Weights of a small image VAE.
Model: 48-pixel images, encoder norm layernorm_no_bias, encoder activation gelu, encoder layers 12, decoder norm batchnorm, decoder widths [48, 48, 96, 192].
Training: 10000 steps, batches of 256.
Rows from block 9 of the encoder, named by matrix and row number. Rows with one number belong to one neuron. Each number is 128 + 32 x the weight over its row's rms, rounded and kept within 0 to 255. All counts start at 0. Numbers have three digits each. After the name is the row's rms in percent of the matrix's.
# fc1: MLP up (encoder.blocks.9.mlp.fc1.weight, 1152x384), inputs 77-153
# fc2: MLP down (encoder.blocks.9.mlp.fc2.weight, 384x1152, transposed), outputs 77-153
fc1.235 076:178122113160117165101075112084094106122160189117121146144227170093173110147155169101097105123190122056148145129128085115126125094156144086109139140101152090069132159166184089147128092128120171174087067093106114120160092132132181100
fc2.235 068:107130132135114130124118134119115161129122128131127128143149052131133122089100243129049129130105194128128119125135125129128093129144128169131122118130007105120153121155069145123110127137114124157136128136075155139134132137097119123
fc1.236 127:141162135093103114124078091160086142116118184143115097152123120094166119145099167151169118099100155119095139142097081118160149163132138136175143114119153119130124157164133123106159130171152156101150025112123114185078106153116158105
fc2.236 137:133130106136092081137133135134096140168123182149132252132128134136125150111059128132036122172114110122131094117133127135135141133134115127124147143133120134127192116161069165135106129118134124160144118170128152137120125183013127125
fc1.237 101:160159146127109130127098158157155086124173138176166144155147167145101148071154173162209136142098130028172086137128135139185119107044086077111168109103155153124117102151124144107105106065120194109088088145099158108207119162121089199
fc2.237 092:128132136117132126121152138122139148153155160117134162132112150165122139206148097130140123061126151124131156129131128125130126123130101185129124220116134159159129135108042055126126127080181132136082137172081086128124120021156144128
fc1.238 097:149150179171085132167132111091167119130136184117156156100143134110116102151113186153120094078128136070120121089129127186162100142114123144208156146104157149143095198155132089142164147119095117057153162086140126136145110075149128182
fc2.238 099:142128141105121147122068127170135156122180144130129104141115135157120138172131059134167126146160080130133168130131125135130188127132061137129149117133136163133157135060153119122133129145196130170114123119119196125124129133122123122
fc1.239 103:146120116081111045100112141122122115159169130188085174103100109114160154161108095126087156073111155116111153125127150152143187133155112129092161136188111125116087121134115085120096174161125159125119171146176110149141167109108123115
fc2.239 109:075132109131121069131047129124166165138110082138127110115143111127122055120143072128115128133093135130126107128123129127121113130056161148132150093125052077150053117018145150126123135107123137153012138107188149123125126203141134132
fc1.240 094:143141159117128162105077142184159120098121079136128142121151127116124126121042115114162098125080129204110099108130125139121105131068091117114060121135203190152164142192124106186155182195118094159194124138093173084119067148137160166
fc2.240 110:117129144139109147124123126156104103096173140127125118121116149109125189107068108124195129156201030118131084131116130123125191130170140142129118151125131105090170135121168206132152131101066131095240125097120151119130130102123123126
fc1.241 104:125133097112120073097179131119097092165144113154151121130057103128093123121158150152066168152109140066112140139102114135115183097190091124211191149145091057194164154132155117099172096129161121085157168133116106106123151075113108147
fc2.241 093:121133142101156117137077130144145152167109085123124102137137084140129086175232109125155135124125179131136175126127125125123137130029121134125142070128132139154068120095224066126127131160156120104026133110153126135133118157098138125
fc1.242 071:119129156145130158144100135114126113096172192131131124094130152166141168185129117101113195128170115114146085132117094136131128157118110161117145089127140095126151139153159152134132080116139110161160111076148150142145150158195189098
fc2.242 071:164137141119136181128145125143134130101140135124130146133114064164128133130158201130051133121144152117130118132122129132126145134130111121129113116133036192129180129155061114126136123126127129116121127144073111133130132117112121124
fc1.243 118:093160136153078124131135138127181163125109147150138114124137134129121113124097081157153085107067149177096199159053113111148142105137108107114153134105108099123133150134146093152134134130143163112110064082110110116121155101138120139
fc2.243 137:096135120094120081134017127153160153144110096135125139115149114122124069132164114129111129142122135112130143133124124124129148127023139128129155064138035115150100123067180124123119130145144125161004126100155150127130121204106130124
fc1.244 085:089143179094131091127113114138099178151168227098120132090149124110135157188107125140103148160125112170083134124117126092155110126117150119084145083114092176095103195117150135127070107080161159130108098159097124087097101132135122088
fc2.244 060:095129139124126087121086135120130172127141155113133116127114086171127066142148114132066123098110139126122116115134139129138108128111125162131143145127018150159073142021082117133104124110150130164029136160149132133117126133177135136
fc1.245 092:148117071125122100094113144122155143168148164193097236109125116089151130130166179141062086104110128127107134113109116161138156160117164076115164134133128114148081151119160173112228126068140121067097105184143167161116102082188048154
fc2.245 070:140126116134119139150112121122146106156086141127128105123135154111152140163179148130062141081070201139140157144124124122124119116105122140128133145138046159150188135153075030120148129116214127132064129131070076130128115181151124130
fc1.246 083:143159080180166154126071137119125095147171116157173119153134136111117173157138127109102115150148131062101130167085134138090152132201118110100204156146152058091150143112140121064116091103167133144086089107087129156124134136103160147
fc2.246 080:110125141144105151118107136130094153084134118123131110146148078124127151046083177130087129163151161133130106123133126133131114136149097163127108101128009114093171124156134179129117126157105128129191125108053178130129132108107118123
fc1.247 104:139187158092129140130120138124119108128120173106091146089169170120152134137080173122160121109160123136134143094185163127169115138173092116128173132167117181142121154151146128183103099043109136097151122130110164144180106060103197175
fc2.247 109:098128135114146109136138121110141164135169162127128109120119156159127097201170118129154127072146121120123138132116128128121107127139123189131128199129088144151025128053107102131124125094120128110078133133145084120121122009176139131
fc1.248 086:154138201131113047096156152164127126191142106149130099095110160121138191107176104140104161158139108165131181151176121094150170145159097138110151151120105169112173149168113149146158146135167118160199183076123156107114113068108163130
fc2.248 071:113122129146125110125098147116146107104076077125129199121133162079110112058182086123071123139098148122121124126155137120127129126070200103114143079133132092126177144149137061135132128164166130113061128094156149130126139207107132116
fc1.249 099:184130083176111134155107158055069141140090108180148158103193112127176137148114100124070147079118132128134115136168114112137171089115157128064119077143112155155209046105153125094165110121209126143047197087092216103167128106131134104
fc2.249 095:128125127128114116133092124113083187148141100130124099130133163130120124091152156128091138177176154126128124143138129122132103128101071128129128091142009169110095118146203164130106126162065127092143126136103179132134131097064131133
fc1.250 110:123142089163104158084141132126054140153143151084112168107142145123094161167104061134130106163144162105091128145104084152146134122134122104133151128104154072166147151142098150146160147109167085162088103120125164137112118100143126139
fc2.250 108:147125130153128201132172138108100105088121127097130241132129197146133182097073098124126127108127132148130144121147125120136115123253083130126079149130157163117194146170032173125156132114162122131178128159053128131129127114161145116
fc1.251 073:102106141169106160188126152135152111114128112133156182094170110110164134152136083086139142152154149068169125169088097151110095113085181101122110151106110113115135093100158114093141109139177160112106110103153132152057129133159110118
fc2.251 063:144131110128109125143114133112092150195107124129123128128138102136136142135137233130040140124094227139133147128132126126130079122104090132135142134121008193135152126178094084128114131121142122124082123159081117148127118117089141129
fc1.252 103:124126147099124164129064152151179104075131152100104143141131134110180075076154117154142118079112141124111086142133144143122202137157113123091108142148160138142140174154108068196139190088085113112086150148102103092098151140141116133
fc2.252 106:087129170154107113122183120096100151116176156111133171122118157136113158112086099123191119112148068120121087114126131135116110126205141191119096216117177074110122131119067196134120123104052131128210124144115122128129127049173134132
fc1.253 095:132166238115167195135037134106102110111144115089126098133125158138137131122129127152123115133177124155153133098136125137095106126208168141062094137107175144144112178110151164131126177116117111220147110076120191151125195078164167133
fc2.253 083:142121164134104188125138113153091085064135098113130051125128147083141212089107143131133124138161093127129112129108134137133163132187128117128101130110080127104217127182157158125146131140107132088221123096028108127124134117156120131
fc1.254 106:132078219089153170148098122137130085113099239091097139125148140107143063164159156155145106149186163133153091165149113159131165131079162122135125150106166084128147111145122099129142103180167138127158181142147155155124164170119202126
fc2.254 097:139127149124133168117123133153095103078155126132124129129119065120121154092188126136126135177230060122142091133120123125137182124114142107125105104126064134091115120157224165123148128155045126000209123083137147134128137110105118128
fc1.255 102:144142106110166110143149113130154124142110129145097171085102084114097057127129125133140100140118133070145163100145123142153183148131157161106196152167136159170147072105144086102172069101134109174084075105139115183092151169112075079
fc2.255 092:128138116118120056133067134142124173210141122155130095128141127118122110147190146126082119178144154110123114113125128118127142135057100118132155097103025156125090105128208103123124131156079134103089123112147164128132123128035126132
fc1.256 093:112169169122151098085159106122121136173077103113074035121148122113131161130167181144141112138136111152090222091176102113072114133147131152170114131093141091077127101128109144168121093132121104154167129094127175119138160047043175141
fc2.256 090:169124123118157189117129146148147051082090099117120154132127117117123099115125096130144130119136107142133137126136124129132175126096154044125117058121165153126128131135166121124119135124157126106082124108177124134131134205163130128
fc1.257 098:106148152118140088127105152175119099203080072162131058168128133121166193127182134136118162137085146107103212145145082091125140143133149148137114111162160092132142102093124152156169142122165108142127098160139121136149120075120154133
fc2.257 097:136127123115161134134128142136162051127089134155135154129134105100139122136174142128095131101112121131124105136117131128122171133103198089127104113127105126137145120149133087132173130084102130088092133111180056119136118207144141127
fc1.258 102:140178114119178131104085178103107149128141111116078181128124159113133155121141073117139125127155049150121111162076103121153168112138140095117141106188103124149145086182158143102170049164168103091144214081096189160116115169158143118
fc2.258 094:105134116124081106123033138151130150151087094129133136141170156099124135098138148122058126148098200135122149130150124128127128130067103134130155077120000116124192115140150075122127133145191121165056132096064142136133127200086124118
fc1.259 099:115097215125167179134051154101125140101132119150127152115130121136148118124126110146117091066116087126127151176105132132150097097130144191080121140158153144133156122110172102090117132106119101183118125086128131178183141107153185177
fc2.259 104:119119138148104179124142135114097148078138115100134155126142118150117165085057099128118124115115140139130153105152132129134078137213076161130127146135094137125169137119074167133113124128154130166152139150056153131124127100204129128
fc1.260 093:147109232151170091136118084114093117177084127109174147136058125072139168103143075115139139102167169089142087186111156158159150129136130126070136118158115110074161109184126138063139121148168159099077147171155072186083164166114171094
fc2.260 069:111134112164136056133146133099138137175115101132125156120134082128125089087158111131097124152094151127130065116133128117117098129073165115132126135112077103109103119136145142113147133115072135038131155123188150127132120136093128113
fc1.261 101:160111028087074112137123156125114111100164101152164050068134159076127115125069171124131137091105126172119113159103113122134158105174157089165163043106099127098167129151119136110221084123133105149144146152159158114148143105137135104
fc2.261 082:095126132120098106125039128151139170138131091128129073120167113105126120137198124128145129148141168124141176118124127125133137128041102169127125096106023114117128111119202064127129137167163126137073142069084130127125134153124121120
fc1.262 121:075103126156167139125128111078094157119116116118178098132190140147113177150046107144149081128104119101161130153072101140131194144155157151116112123135142100064140144145104100119176140075169129202093141111164090154090192050136166146
fc2.262 132:133124139113159170123118118119135130091127064120131044125130027140119105142216115129209123095158144130130151102124127130126123127087139120128089112122120147135064133103200093127148127130125131061089127101146100126120139126205127127
fc1.263 086:126134142143163164169077107124141143141117084084116181132226132027110120091101136105114091152161114104113095105087100108127102149143129136234112177108151000170086054173115125122123143124128119130156106120155116110124127118097126090
fc2.263 089:228137120093150165137184134131077133159131112127126130125090129186136131159129126127156132190184091123129142133135130127123138120120047049126134090132216250124107136160182190127117120154096122128151124183157147127128127122085133133
fc1.264 101:151155213106124138123022094123131166105117190117157183110158164175128125145097150146205117151158121031161114098133171148119047156111163098140105116140161106120107097140101154139155151116163128208112101155106181157126109147113115087
fc2.264 101:167131133143146171129238124106085083096151155120130169130094165138132172105100119130090130122151075128139085134126124129131126130216132113128089176147134164110170135189057181131131129121079127088242123160093099125124129066144131126
fc1.265 100:167149173115118113115146125137090137173124153113102166122136156118175134130134117140147117131117175126179184108097074135049153148119113080173136147173149101075148125129136152116190162196146175116140075065126128149074100112106214076
fc2.265 082:102124133149140129127122119110141079065109121137126139128153197081148128060091136119069123121108129132113068121095128130125135141134200107126104127115033078109151116141106159134119127124094130109167126064105086121130124150188126133
fc1.266 100:182073175174163116146097136123074109158104169117138092157098172154117134176115093118152126135129134146113091154107084150087152114108133167096148100096125164129174192131134106092096148110118086180119186166100106137067082150134131120
fc2.266 073:172124116120136187136135139133102076136102140136138107131126145127126177139113224132066118114124177142127153127137132120129146128159122091125118113117060190144246145222089061124149132103156127148139121131051095125120118159126142111
fc1.267 083:113129060138144091062122135111191185183102122177100153139101141151175146129144203104129139048161109138142157139192116158116130160151137101142157091139118064173165126109149079098186086126158124149114145184148170176116131099168105144
fc2.267 062:174126132132125137126164134137112108137144144119130222128111110159125171131147145125038133107134132124125123118131132115141143129155108119127093157143058195131218129181034093141141128116141126132174135166051115130130126114098131123
fc1.268 086:109077158149118154106092118144123120113115150151101177162113121163125202173121096134130116084137138118105160157099109157102126094113126130126093152145136112096070157128137144125086169135114114206128175128106114153148115102084174130
fc2.268 060:143119126128158182120160121132107068045103153115136095123096171130119092109103087126061115104115096125118087134112135131137128127154169083120093093132030145145141150102090146130148126099126130106102124102139090119118142204198139128
fc1.269 075:073108136184174175158138135175114098085161164098138102158165178101165121108108168149154104072153163104129092136068160172167111113154137102123175124122118064109097139136116111127168128120118125071129160105096127147159166185132169138
fc2.269 070:124121135129114148125140124116096141119118133126127131127128085126122129087097246127048129125114195123131115138138132133126094124156140132129112113138016137131159131180077156134129127133094126151139129141075129127129130158120126132
fc1.270 096:151165189073129137114099104167165126145116091093108063153175132121161140087149080141126110118147166042145178120215063117120118104138123136128090107125145045138161085132135152105168095139121099123139117118102178151134183116083203040
fc2.270 095:184130142120186159130199112104118071108101137131130141115092146131136097101129139128091126150128104118129060121102123131124135138118177030120113083119105171128111144156141182125130132108044130082148116136182083131123133172135124128
fc1.271 112:176153162088103120163101107138084157139171159121166197124145166121148094104166168071153139103160105128168045108132157180092119104137140039128167107135164141096136132111104145101169116159115195131135089073100128146114130159108139173
fc2.271 130:144127122070108131127080128169110155174140111137126124140128037148123135202118144124164121120152136123119206118131126138129171126086084140131160124126136180159136124109189088131131125133203128196044124136116126126127130115090122126
fc1.272 087:154112101157104198178127167074100109161128069183139178129118124069077105121060151121090097131160134075106173103110165163139139122127110117175113159163188040107105102184170082103219146161168091153144145083145179155147081171163126153
fc2.272 076:194136153100156173125137123151123138104173133112128093134079149191121124172179024130189125151193061124122157120117124122124165125127064092118126111123167230136075143057180125128137113114133136108100120154149124122132118054173129121
fc1.273 086:151112134096117093122112131154176120125126112101112149036058133139172123142160099122116179099108108175119138169130071099151140186161127121133108133123131191123123120139115075180166139061183092110132158122130128113091132142168088123
fc2.273 081:061132123175075070133116131118121123176102077142128125142165129036134178087101149127151133115071168132128112128135125125131116122117184179129134165125127019113178117179105099125124133118134122140156135088096110136136127133101128124
fc1.274 082:120151175100105149121047160173143130122188123144107080186159151129163185151122120163158107103153150119111127136148147129081134124095151102113157112109171091112152115154209100060153074122142190196110096150104163134098087140112165073
fc2.274 081:117128138119123138123100127139127160125150128138133131136138075138128135127194201128072131139150176127126122126124126129129146133104107180127115117121000141113145120153137101126133126150111130118141126117071140131128127075098124127
fc1.275 101:107074184137125191144095181121071085150112140128145157170120111101138099112152085062146161153117163077103128159126144149070164103121123107135127110135195113121186121150165167116146141131123142129107148149126151128169119158178125104
fc2.275 096:121136138135140099123163127127111133142175138145131158139120066135126127126160115126180123149188083120138088123111127132124134126117150144131125166122115124108070109129195206124122119128013116075211127119166120129127121056124130133
fc1.276 103:103166152046160096060089138162129130095093154139129102102104158115161152074131077144128131093108144090104159128063138168167211095176112094088142163145169142172145138130128158144117125109133122149113104183104095175149124149086155134
fc2.276 114:069132120161105046129132133099131181150169143132125176116151142121119082111126087129157132124129086121134073124129127132134089119115153190131140177116102056120015106060124155132093131119043130151148136127181140130124124077145138134
fc1.277 093:155139154083164082090180096151126087167144137186123076122046137096150107125064089110110122110149104158109132154074153143146151093141143101126109118132133151180130171095105081168132113080132112025177200160119086144093144138089145119
fc2.277 105:040128126143066052121028132135133210154133066124135144126172122107117096120154083128138133153111149126127139130138133128132122131057127195129152118132069049128085116075181131131098127170133127146058129091149173131129135149095123127
fc1.278 126:109131203100215129138115101097124132141118134114115218093111154069152137152184132152146103146197119162139149124050125134131165129084133103026142081201150150174131150116146162113186163124164147161143113061089098152136091095141215171
fc2.278 168:131127118109145145126111121110120163112113126120129141128109067190123058112099090133098132147127105115133113125130134134130104133125116105135140069130101154148056143065148200135112127129115124148064124159205171133126136189158126129
fc1.279 079:155098215155140128163059120133151177134109159078097156181175166115153158144089145130089081125115149119139157099137098145141138109139152098109191086160195126080117167154170120107181083153156140159073137162164146173099124145080192116
fc2.279 084:096131129128113123122094127124131160145122112142129120139159080117134127121138230130096126103105240129126138124127124123126099128108133190126114143130030100125134118156105087124123128143148125149105128116056126136130125098123127124
fc1.280 094:161123133092088095072145080147119149175106169126153153138126167058088077114055089180154129125115108073149066120121156187132161153148126131109127124129141077148158105129123115103098122165153105131123084148109075112122130193134093100
fc2.280 074:107122115139141074113135121109131210174165124128125218112125141148126100139179084120190132145118143143123122129131130117143071136115092168126128156122141113107055127105143133119106133144102134090114131139131173117135141075093128136
fc1.281 112:146161160148098105123106134127144100116118125130214214151114129159098100117185120148118118146126126179157115136182106155143134175132123133148163119117159166123151141119128131108152146155091183125112071129118122144109158110121134147
fc2.281 110:104137099141135125131105121134144111108113112138148113127152000104140123128116107118180110123128124146118133119106128121131136145109191154126130137113155090121127124119143101106140139123145128140101137074183131131116126141150139124
fc1.282 109:178135180083142124121060138179141138180144123170143179117134166143188152106181099132180117115118120078115169132130153087133092146144132103109128112142155088172091132172110146110155177123099153078163139123093192144143121137107164114
fc2.282 105:202125138106170196135223110125087048134121148130130114127072201151136165153126159129128117119146115121120101116113126127122154134173132059121103131127177200136179150209099088127163124075086130074170119156102062120127118137114128127
fc1.283 088:110115223152112107151059140115117121153100123145117089180098139138149185120157108145106104123167124114113169096186116123128077156092143085124151100125152100089118148103081163146137143121134142128067112116099179087160089146070134149
fc2.283 078:181121136107169180136209123125108065094105154114118138131076135179131122151125103121077132119143099115127095125122134125132134124163149065130106111135123190151135147138062132139163133091122124109156126168149070122140130161160124138
fc1.284 112:137151187159126154131117102156128141096131122145107133117211112096107179135101141087126071139171111127126129100148114124110097126154158133139174058178150106104123159140166130100154071152096143164165159113146102183119174081165127148
fc2.284 122:115123136129112169124091127159149085048127142111125149123141148114129160113053109129081127108125088142130121132128127135125175127168129142131111142125059113130212125090083155127148123115194125151149130088082115123126132184188123126
fc1.285 093:143123162127098140154052123150107110145146120150137138160177119158094129127138136138107107173119166070157118094109100119119143155191103074101111104098153090134155096122176145085148129103156124132067155160108165099100131137118138110
fc2.285 081:107129124127103107130061136146133159129127113141129161137147106143128110098127166128020131155123174124124114128122125132126142133108113151131132081128000134114171108120125133124123123154120132162107126117091172124128131159081119130
fc1.286 082:108183075130106168158030121139133158120160163136150150108221167170156160143123089160139136097156110060126154172113146117088137110112181128080172104106205074075119075133165151108165106118188124166047159108109127196146169095137191120
fc2.286 073:109129141122123138118103133141139164087160161128133149136131078156124122131149147128060131130150122128127110125134125134133142138148082188129121129126007149120130121087081136127120122140126131139153127125079156131124133081125117127
fc1.287 097:143137124141149152121055120140085102074122119120126092101159125126139119186023097098130146103115094154108080188148177126120127151140145125126173132104115123116112074145159163103168076120116141112150137086081126100150102085119135120
fc2.287 083:165125131113173163132168112129117096113123131149130095131105135125134112133241171129074133134166130122122080147099132131121155135080152093127080106144024189118110128173171091134151125124051124031161118105121086123127127102115127127
fc1.288 099:166134133134139168116043151129180175157106104098144160156186129095135163126125083158138083153131154154130132155148140075078072116142102091135099137137188103126064085112127136188122164180130122142150152124150175118106094125141145125
fc2.288 097:186126142116118158123182129145101083142122111131124175135116142108122196103042168128161132157155101126134105127132133127128162128169133064129111134120189162112201128226119179141140131095087124126222137140115120129127129148092120132
fc1.289 084:108134155099137154100065161198121162104075095080152098122194155137130151164101113097102040124150160159101147153151133107113124130143122107094126158126171133106129116187123168133126088166079167152141120147143123158080127143140114107
fc2.289 070:135121136112101093128088146143128188189169140124134184121126104146124137181162087128088124107129133120125154137140127126133138120142080160129178175124033203144117127084101089129133131112127121168080141158109121133120129041108129125
fc1.290 091:079174137168141098119087138083169136131148144154118194075119122128095106132105148114165096111156035147116115149135139118136128099165147117098123120132195172150146080179116120185149122168077157092175106124129151128162086161186075128
fc2.290 076:131127123131069121136109126148085134131126130131130139120147107107128165064033187127066124193158091123128106130119127132129146126141109118131115105144022139113202119179136214138115121139105128131209127120095159122120129201063126127
fc1.291 095:081119115172177140124095143118138137152160119106148124144159156150085104082050180083118082109116169115133087095127140123135086149092147110147158121127174116087108083131126140160092152129136181203117097114101164175140125151147117141
fc2.291 084:162133142141094178121125136138107150128138154109125160138133145133130217128106119124145131128142151121130179139148120129131123133172044146133106166120126187101209132183086097130120132138187123141183120133021140138125118045143135121
fc1.292 089:161088145170132070169085159140154054115101122112099109160065111119175179153171127066127191088115128162140178153170149105106190097179135104143118090164152181135143163090139140152134179118122127094167168099070163113152096117110135127
fc2.292 087:044124139171138072117105114109195132090142105134118135115156155056134115087193066121124125101085117145125082128116122130127128119125216167134124151122094024103100120088119095125133129111084123104142118058151107128122131096170120143
fc1.293 093:125149114124132143153094123149152119109129151092096203110127146159149155160173127074163160058141106090126109093149087127147104137142115119127140103180093082138116153158148135119161128137131144111127156096099192162059115115183187120
fc2.293 070:137129122136129101128144123117141125137136155138123234124130219110123167083108120127062133151117107122130082135120128135135149118169109100123108129147082130110207125198040124129130125118109136157204120106084148113130128126068135130
fc1.294 110:137121113143114145146105118178115074078085101140138170103159124136116104141125097160151116120082078107075107144063113171147125154155154093135170135156101086122182114127109212106150134127183128131103094044070191082134150165129128204
fc2.294 128:166121132111146210130130121152121061109107107121126088128132129113138175158164171131123138094130165136129166140126126123129161126140120108126089123143099179133210136195118022129171129122186129082122125107047084130142124138153125127
fc1.295 098:133122104112174129148145147188115128070105127134153211109139132080122171118099119117072143135087080104125110146147124098085167129229116096086125107128140129111105105094160198132142115056181149113094078124155169117091123144122112129
fc2.295 087:110128119143145148138161126102137100090074094130128096121131137095149114111188122128127130066097169145136140135128130135126113115072185137133097129119145092129106117130121068128132128135185124072097134115098054130125124133209132132
fc1.296 116:099152167048146119136107139131140133149119161113080061166099123135167133151167125161119103096136161146125093124049135080116078111132142109122152108131142158068241165151126134136196137114141123133083131095088118130124159164166154113
fc2.296 134:182125116119162170131198115077097065176069152135128155134119242121137141145120156129099127133111156127126123136139128123129101126176107051122117087135149161137145142237104108135151128104087126084163120158125077114131119169127140127
fc1.297 071:140115148177115141142075121118075093146135182175135135154168171095148117163106180110140125102122127096097172142073107140129159138153114075103200126127176138156101169153153112088102138143148082091059160178098101175097146201114140114
fc2.297 072:152127130121128181127135122130108139100130115130128118129127071149130123098116227128063128129137176127122117126128135130127112134132109125129111104129016179124164132156094148129127127137108129142126131136062139129126130121131123129
fc1.298 117:115149135141122136081097160132095063149101211130144085115145103121140119157152166171137112119130067132132143203095107104144094147125143151138095134125180143145132148139133112129129145089128081116084184145118144169109186089136113182
fc2.298 149:142130131136161206137160113110118048078086099132124063126127138086145161087114160127168130108137135142129125131106128129121107126183182086127082100133136124122154143181129137128143135101137132083181125093091087123132123171184134124
fc1.299 098:148162128114122076137072123124117099130105104186169192157142150110112180135071166088156114129126049096064102103068150171150116132129186127086127096114105092145159159094173147073171073158098120110091159143156143118080132156153119164
fc2.299 103:165132121106140141132105123149126100184115112141130123131125112112140136181209197127060126113112201124136136125121129130130156133079125111131135116141029194138174126189133013126162129138161127128075122115083092128129127140091122131
fc1.300 101:143165044107207097110082129120129162148132157154189127129167126108127160135096117151152097169126087097149129129086112101144214090096115137085088176128124087121155078090180121130179119119181188152082108061163124158108157058115149111
fc2.300 080:179120139101138190131139122131094114125103081120126076139118091118140167137194162130170130117158181134129169113128127131125125127098112083125093104137134201127141134191216050125165125138139123062129119114076082140134135132138126126
fc1.301 112:136122054118122140134095131116103035073098152116112110059211140072172145129007098086174083081156129150113125130081129125126124080178123130184127126157200071173104130139107198131161135068111088149079140135123158118056066166130110157
fc2.301 120:127132143145096115123155129124088159157173124135131111138134087110130190134143150127166131166174128124138131132138126130125118126140094161120148165127170140089131106188152120135116127169085123099199121126100144140138128028076122120
fc1.302 102:133082159118157141136134129135146134077109118149143085124118093136127105149086049090080134078144090136147108130106085158110141108172111151146091160174133214201155200105149106160133170132112055160117219084127102137088108074122153133
fc2.302 119:044127132176067059126059139129166153117145064122129132127186131075125130096081061129158126116095125139121118138137127124133131132105164211128150177121104007105143096077096127128106135118145129185089139071124175135128129120158126126
fc1.303 077:168131127110101177131079132137067117070126174123118192153155153158150126117081106153127140102187111097103143137122134130124171134140134103073161110139167089074189160142164112109164115120180159181096097143077110111134147128165111107
fc2.303 065:125131134127124128124111135133120162135116140137132182135142071137125127092116210127002128141113201127130110124139129128131114133145097149129114094124000148122190121176081109129120124148128130152154125128069162132123125139085130129
fc1.304 108:145106120121111130155112177143085138100078155156133168172125126134143172126133149111141111099100143144092137145170102148146080112115123156131124154105154131145119146160131120169082113077157128175082209081162155152162121073101157118
fc2.304 101:120124114137137171125119141115132126069103089114122080129109090150118076115123069118131133114098129136117142129133124126135080135116139115133130080119142125147085147047114167129132126127191132138024135124175155127133134181203126129
fc1.305 071:096137187126114189159068185133095119069164148132128164169139136125168131152082196158119097101136136154105127114130113157117171094133105091069158118157152147120162167153183128166155171139140174151093145113062204088107098107181126161
fc2.305 076:132128121127127133127126134115109150155106122135129136138138066134129123107119255128036128131101227130131121126135129126128094125123123136127115108130010142130157125192084127130122123140124125140112127139082134134130127141082127125
fc1.306 107:127147132128124142074147129140116159136154154095109163094080144163152106137095146144100096107136109075133122097143157156077122111100164092160185070147130082119141082101114100094142077157147117086143150184116137176124158142140188137
fc2.306 103:130129125131143062121109132126148133179153173150125208135150169116135100147194075123078132164133094108117086124115127132128172133098117111132147117122073148118092105117137113125113121128050134080124119115179139123138124107055129126
fc1.307 081:117121113130159221151102146088160144162158158151096077145181147145145127140115126058183145112200123102098114121158087099147094127157096151106129179161156070120135149139123160126061132135164146171102090072152086142135123098113175185
fc2.307 069:188120129104157188129159114119107120131090148120124123121104080167129128151140163126093132106129181130134151133124134131125079123161101082126081098128057246151125145148103119133149126103161123118087122148090102136130134162160126140
fc1.308 089:158096125133148130176092157120097041066150098090107129120097148167169137107164095152090205096082045160110142137157092158090122137149103103147087112143144161153103127127113136163178177158172133154164168035114165114128062059126090137
fc2.308 095:080125123176126138124109131108139097084112080132123080139157163029142173055123136128148132096089152151139102135129128127136120132139194151132117160133125052072189126173098080120112124113139121127186123064090118137135125126154118126
fc1.309 092:123125109150123173176107147158086147139121099109104080157138128093128104110148176083114097136155182077153141100121085099062092125111120097149125178079192171089177124105123145118121153088121103121089162093089207134144087123076132139
fc2.309 081:181130125105150172134148126168136035115128108130121128124110110124133174139113109129167129122162059124119117123098127132128200134131166069128104142127161159138184128162126113126176125069126127087178130119130053120131131138143118132
fc1.310 104:107099031166122153128131129065133137096136113135171109129127121137115110145193160108170121070129148095144103104183114177067132144159114084122141110138176140121120164153127094087126154144168121155129103202118178143130113123163128100
fc2.310 087:117127108165089080128118148085102177159139149127140186135155214141127136085088128133076115154109164139127124117150130120135077131141078141128137152123013140116119114156118175131084137135081120142146148147092153137112113075105137124
fc1.311 071:146135171121149141109097169103088123110198198151141182145150149055096105167102159138140095146148150106089149115077118165164134105188142137126205131102132103126140113159134120105194119143150109113124097102107089086156133149156187148
fc2.311 074:130128129117124156128127130131115136123125110136127127133128067139131118115129238131047129113114192124131120133128126125122118126117145143129110106136009144133169127161075124126133125133121128148097123135078127128132122142107129128
fc1.312 114:146157138154098140100126127122147177093128173136173172138139103135155185119169137043085113125141115096131060149112078160111153087143119150154098088110212139094188145123138101044143118132156183130109135090119122142119177165143159106
fc2.312 122:108127129137104114124049138131132154103119106132133132137158173108126116064143102128062130190141162128133113132142130133129136138080106124129136044132000124091146107130198169130115125167131125107130125092091195130125131182106124126
fc1.313 105:088121042149096095123133117113123117068132091177122120077135137057201106141078094128110110135092081153158118136118187110114145110139135062120127139142145119190173087125162152126179084122146099185091111104152138128133113138161160103
fc2.313 088:116134144133142133128094119133141130104122102144131020131161086078133133119253145122160131137159172120120120130114128124131132133078149127131086105121040117112092107150209084130163128157096131054141144052117094130140127115144132125
fc1.314 110:107092127084122177093087142177120143115060157155126137111125160094167132111076137136166076063105149146069061138135170138070150100163131084146135081171157046121173068112128174136225139167163146151131182137095145109103106129146120181
fc2.314 148:106129126119139105127058118141148154149153097146128068121154082112130095142239136127132124150172143113124117128107127129125162131023138141129136106120011130117073111114224073129134128163078131067099119075141133126127132078108126130
fc1.315 097:144128060140130107107102151056151164139150135088142004095159153159103114122076125096087098126137150076114119165154073171121185102176155181134156126129146092106124127153134114115164084174190135148169139139086083152063154139181116106
fc2.315 087:141122133137148179122153139119129132093148153110130165128109074165132139139104141129096130077123131142125133121137131135124099125186111157125091174138075184139161153115019111132136134102150120135173130162084119131116126086180129125
fc1.316 096:119110099085098096110121111094098112189141166142141136187078166038130082096172064156126133154123121017150128150066109165119176135189145065066160098126135034159160043158097125065100152119127150119107105194106077151117099177110118142
fc2.316 096:149124112133172108131189125088138131192125170134129227116112101161139100186187133124127124114103168144122100131129135126130072130142111125125131161123160158130088130161074072130138138101092130103121129189155099124130128084122133133
fc1.317 109:106058174129097113127142096135087127122104147149102166117114153127118140167163162138107124105118121147104133146143103124157143157063159107139145114104114140111153133095147130108113146119161130091194174139131111128110140113116194115
fc2.317 117:106125131132135147133067113132134123059107099131129000122140139109128111084211117126110124157151135128119119138121131128127143125051139109129089053139016116104108122106219087127144124165112124032121125068139158126129131171174123137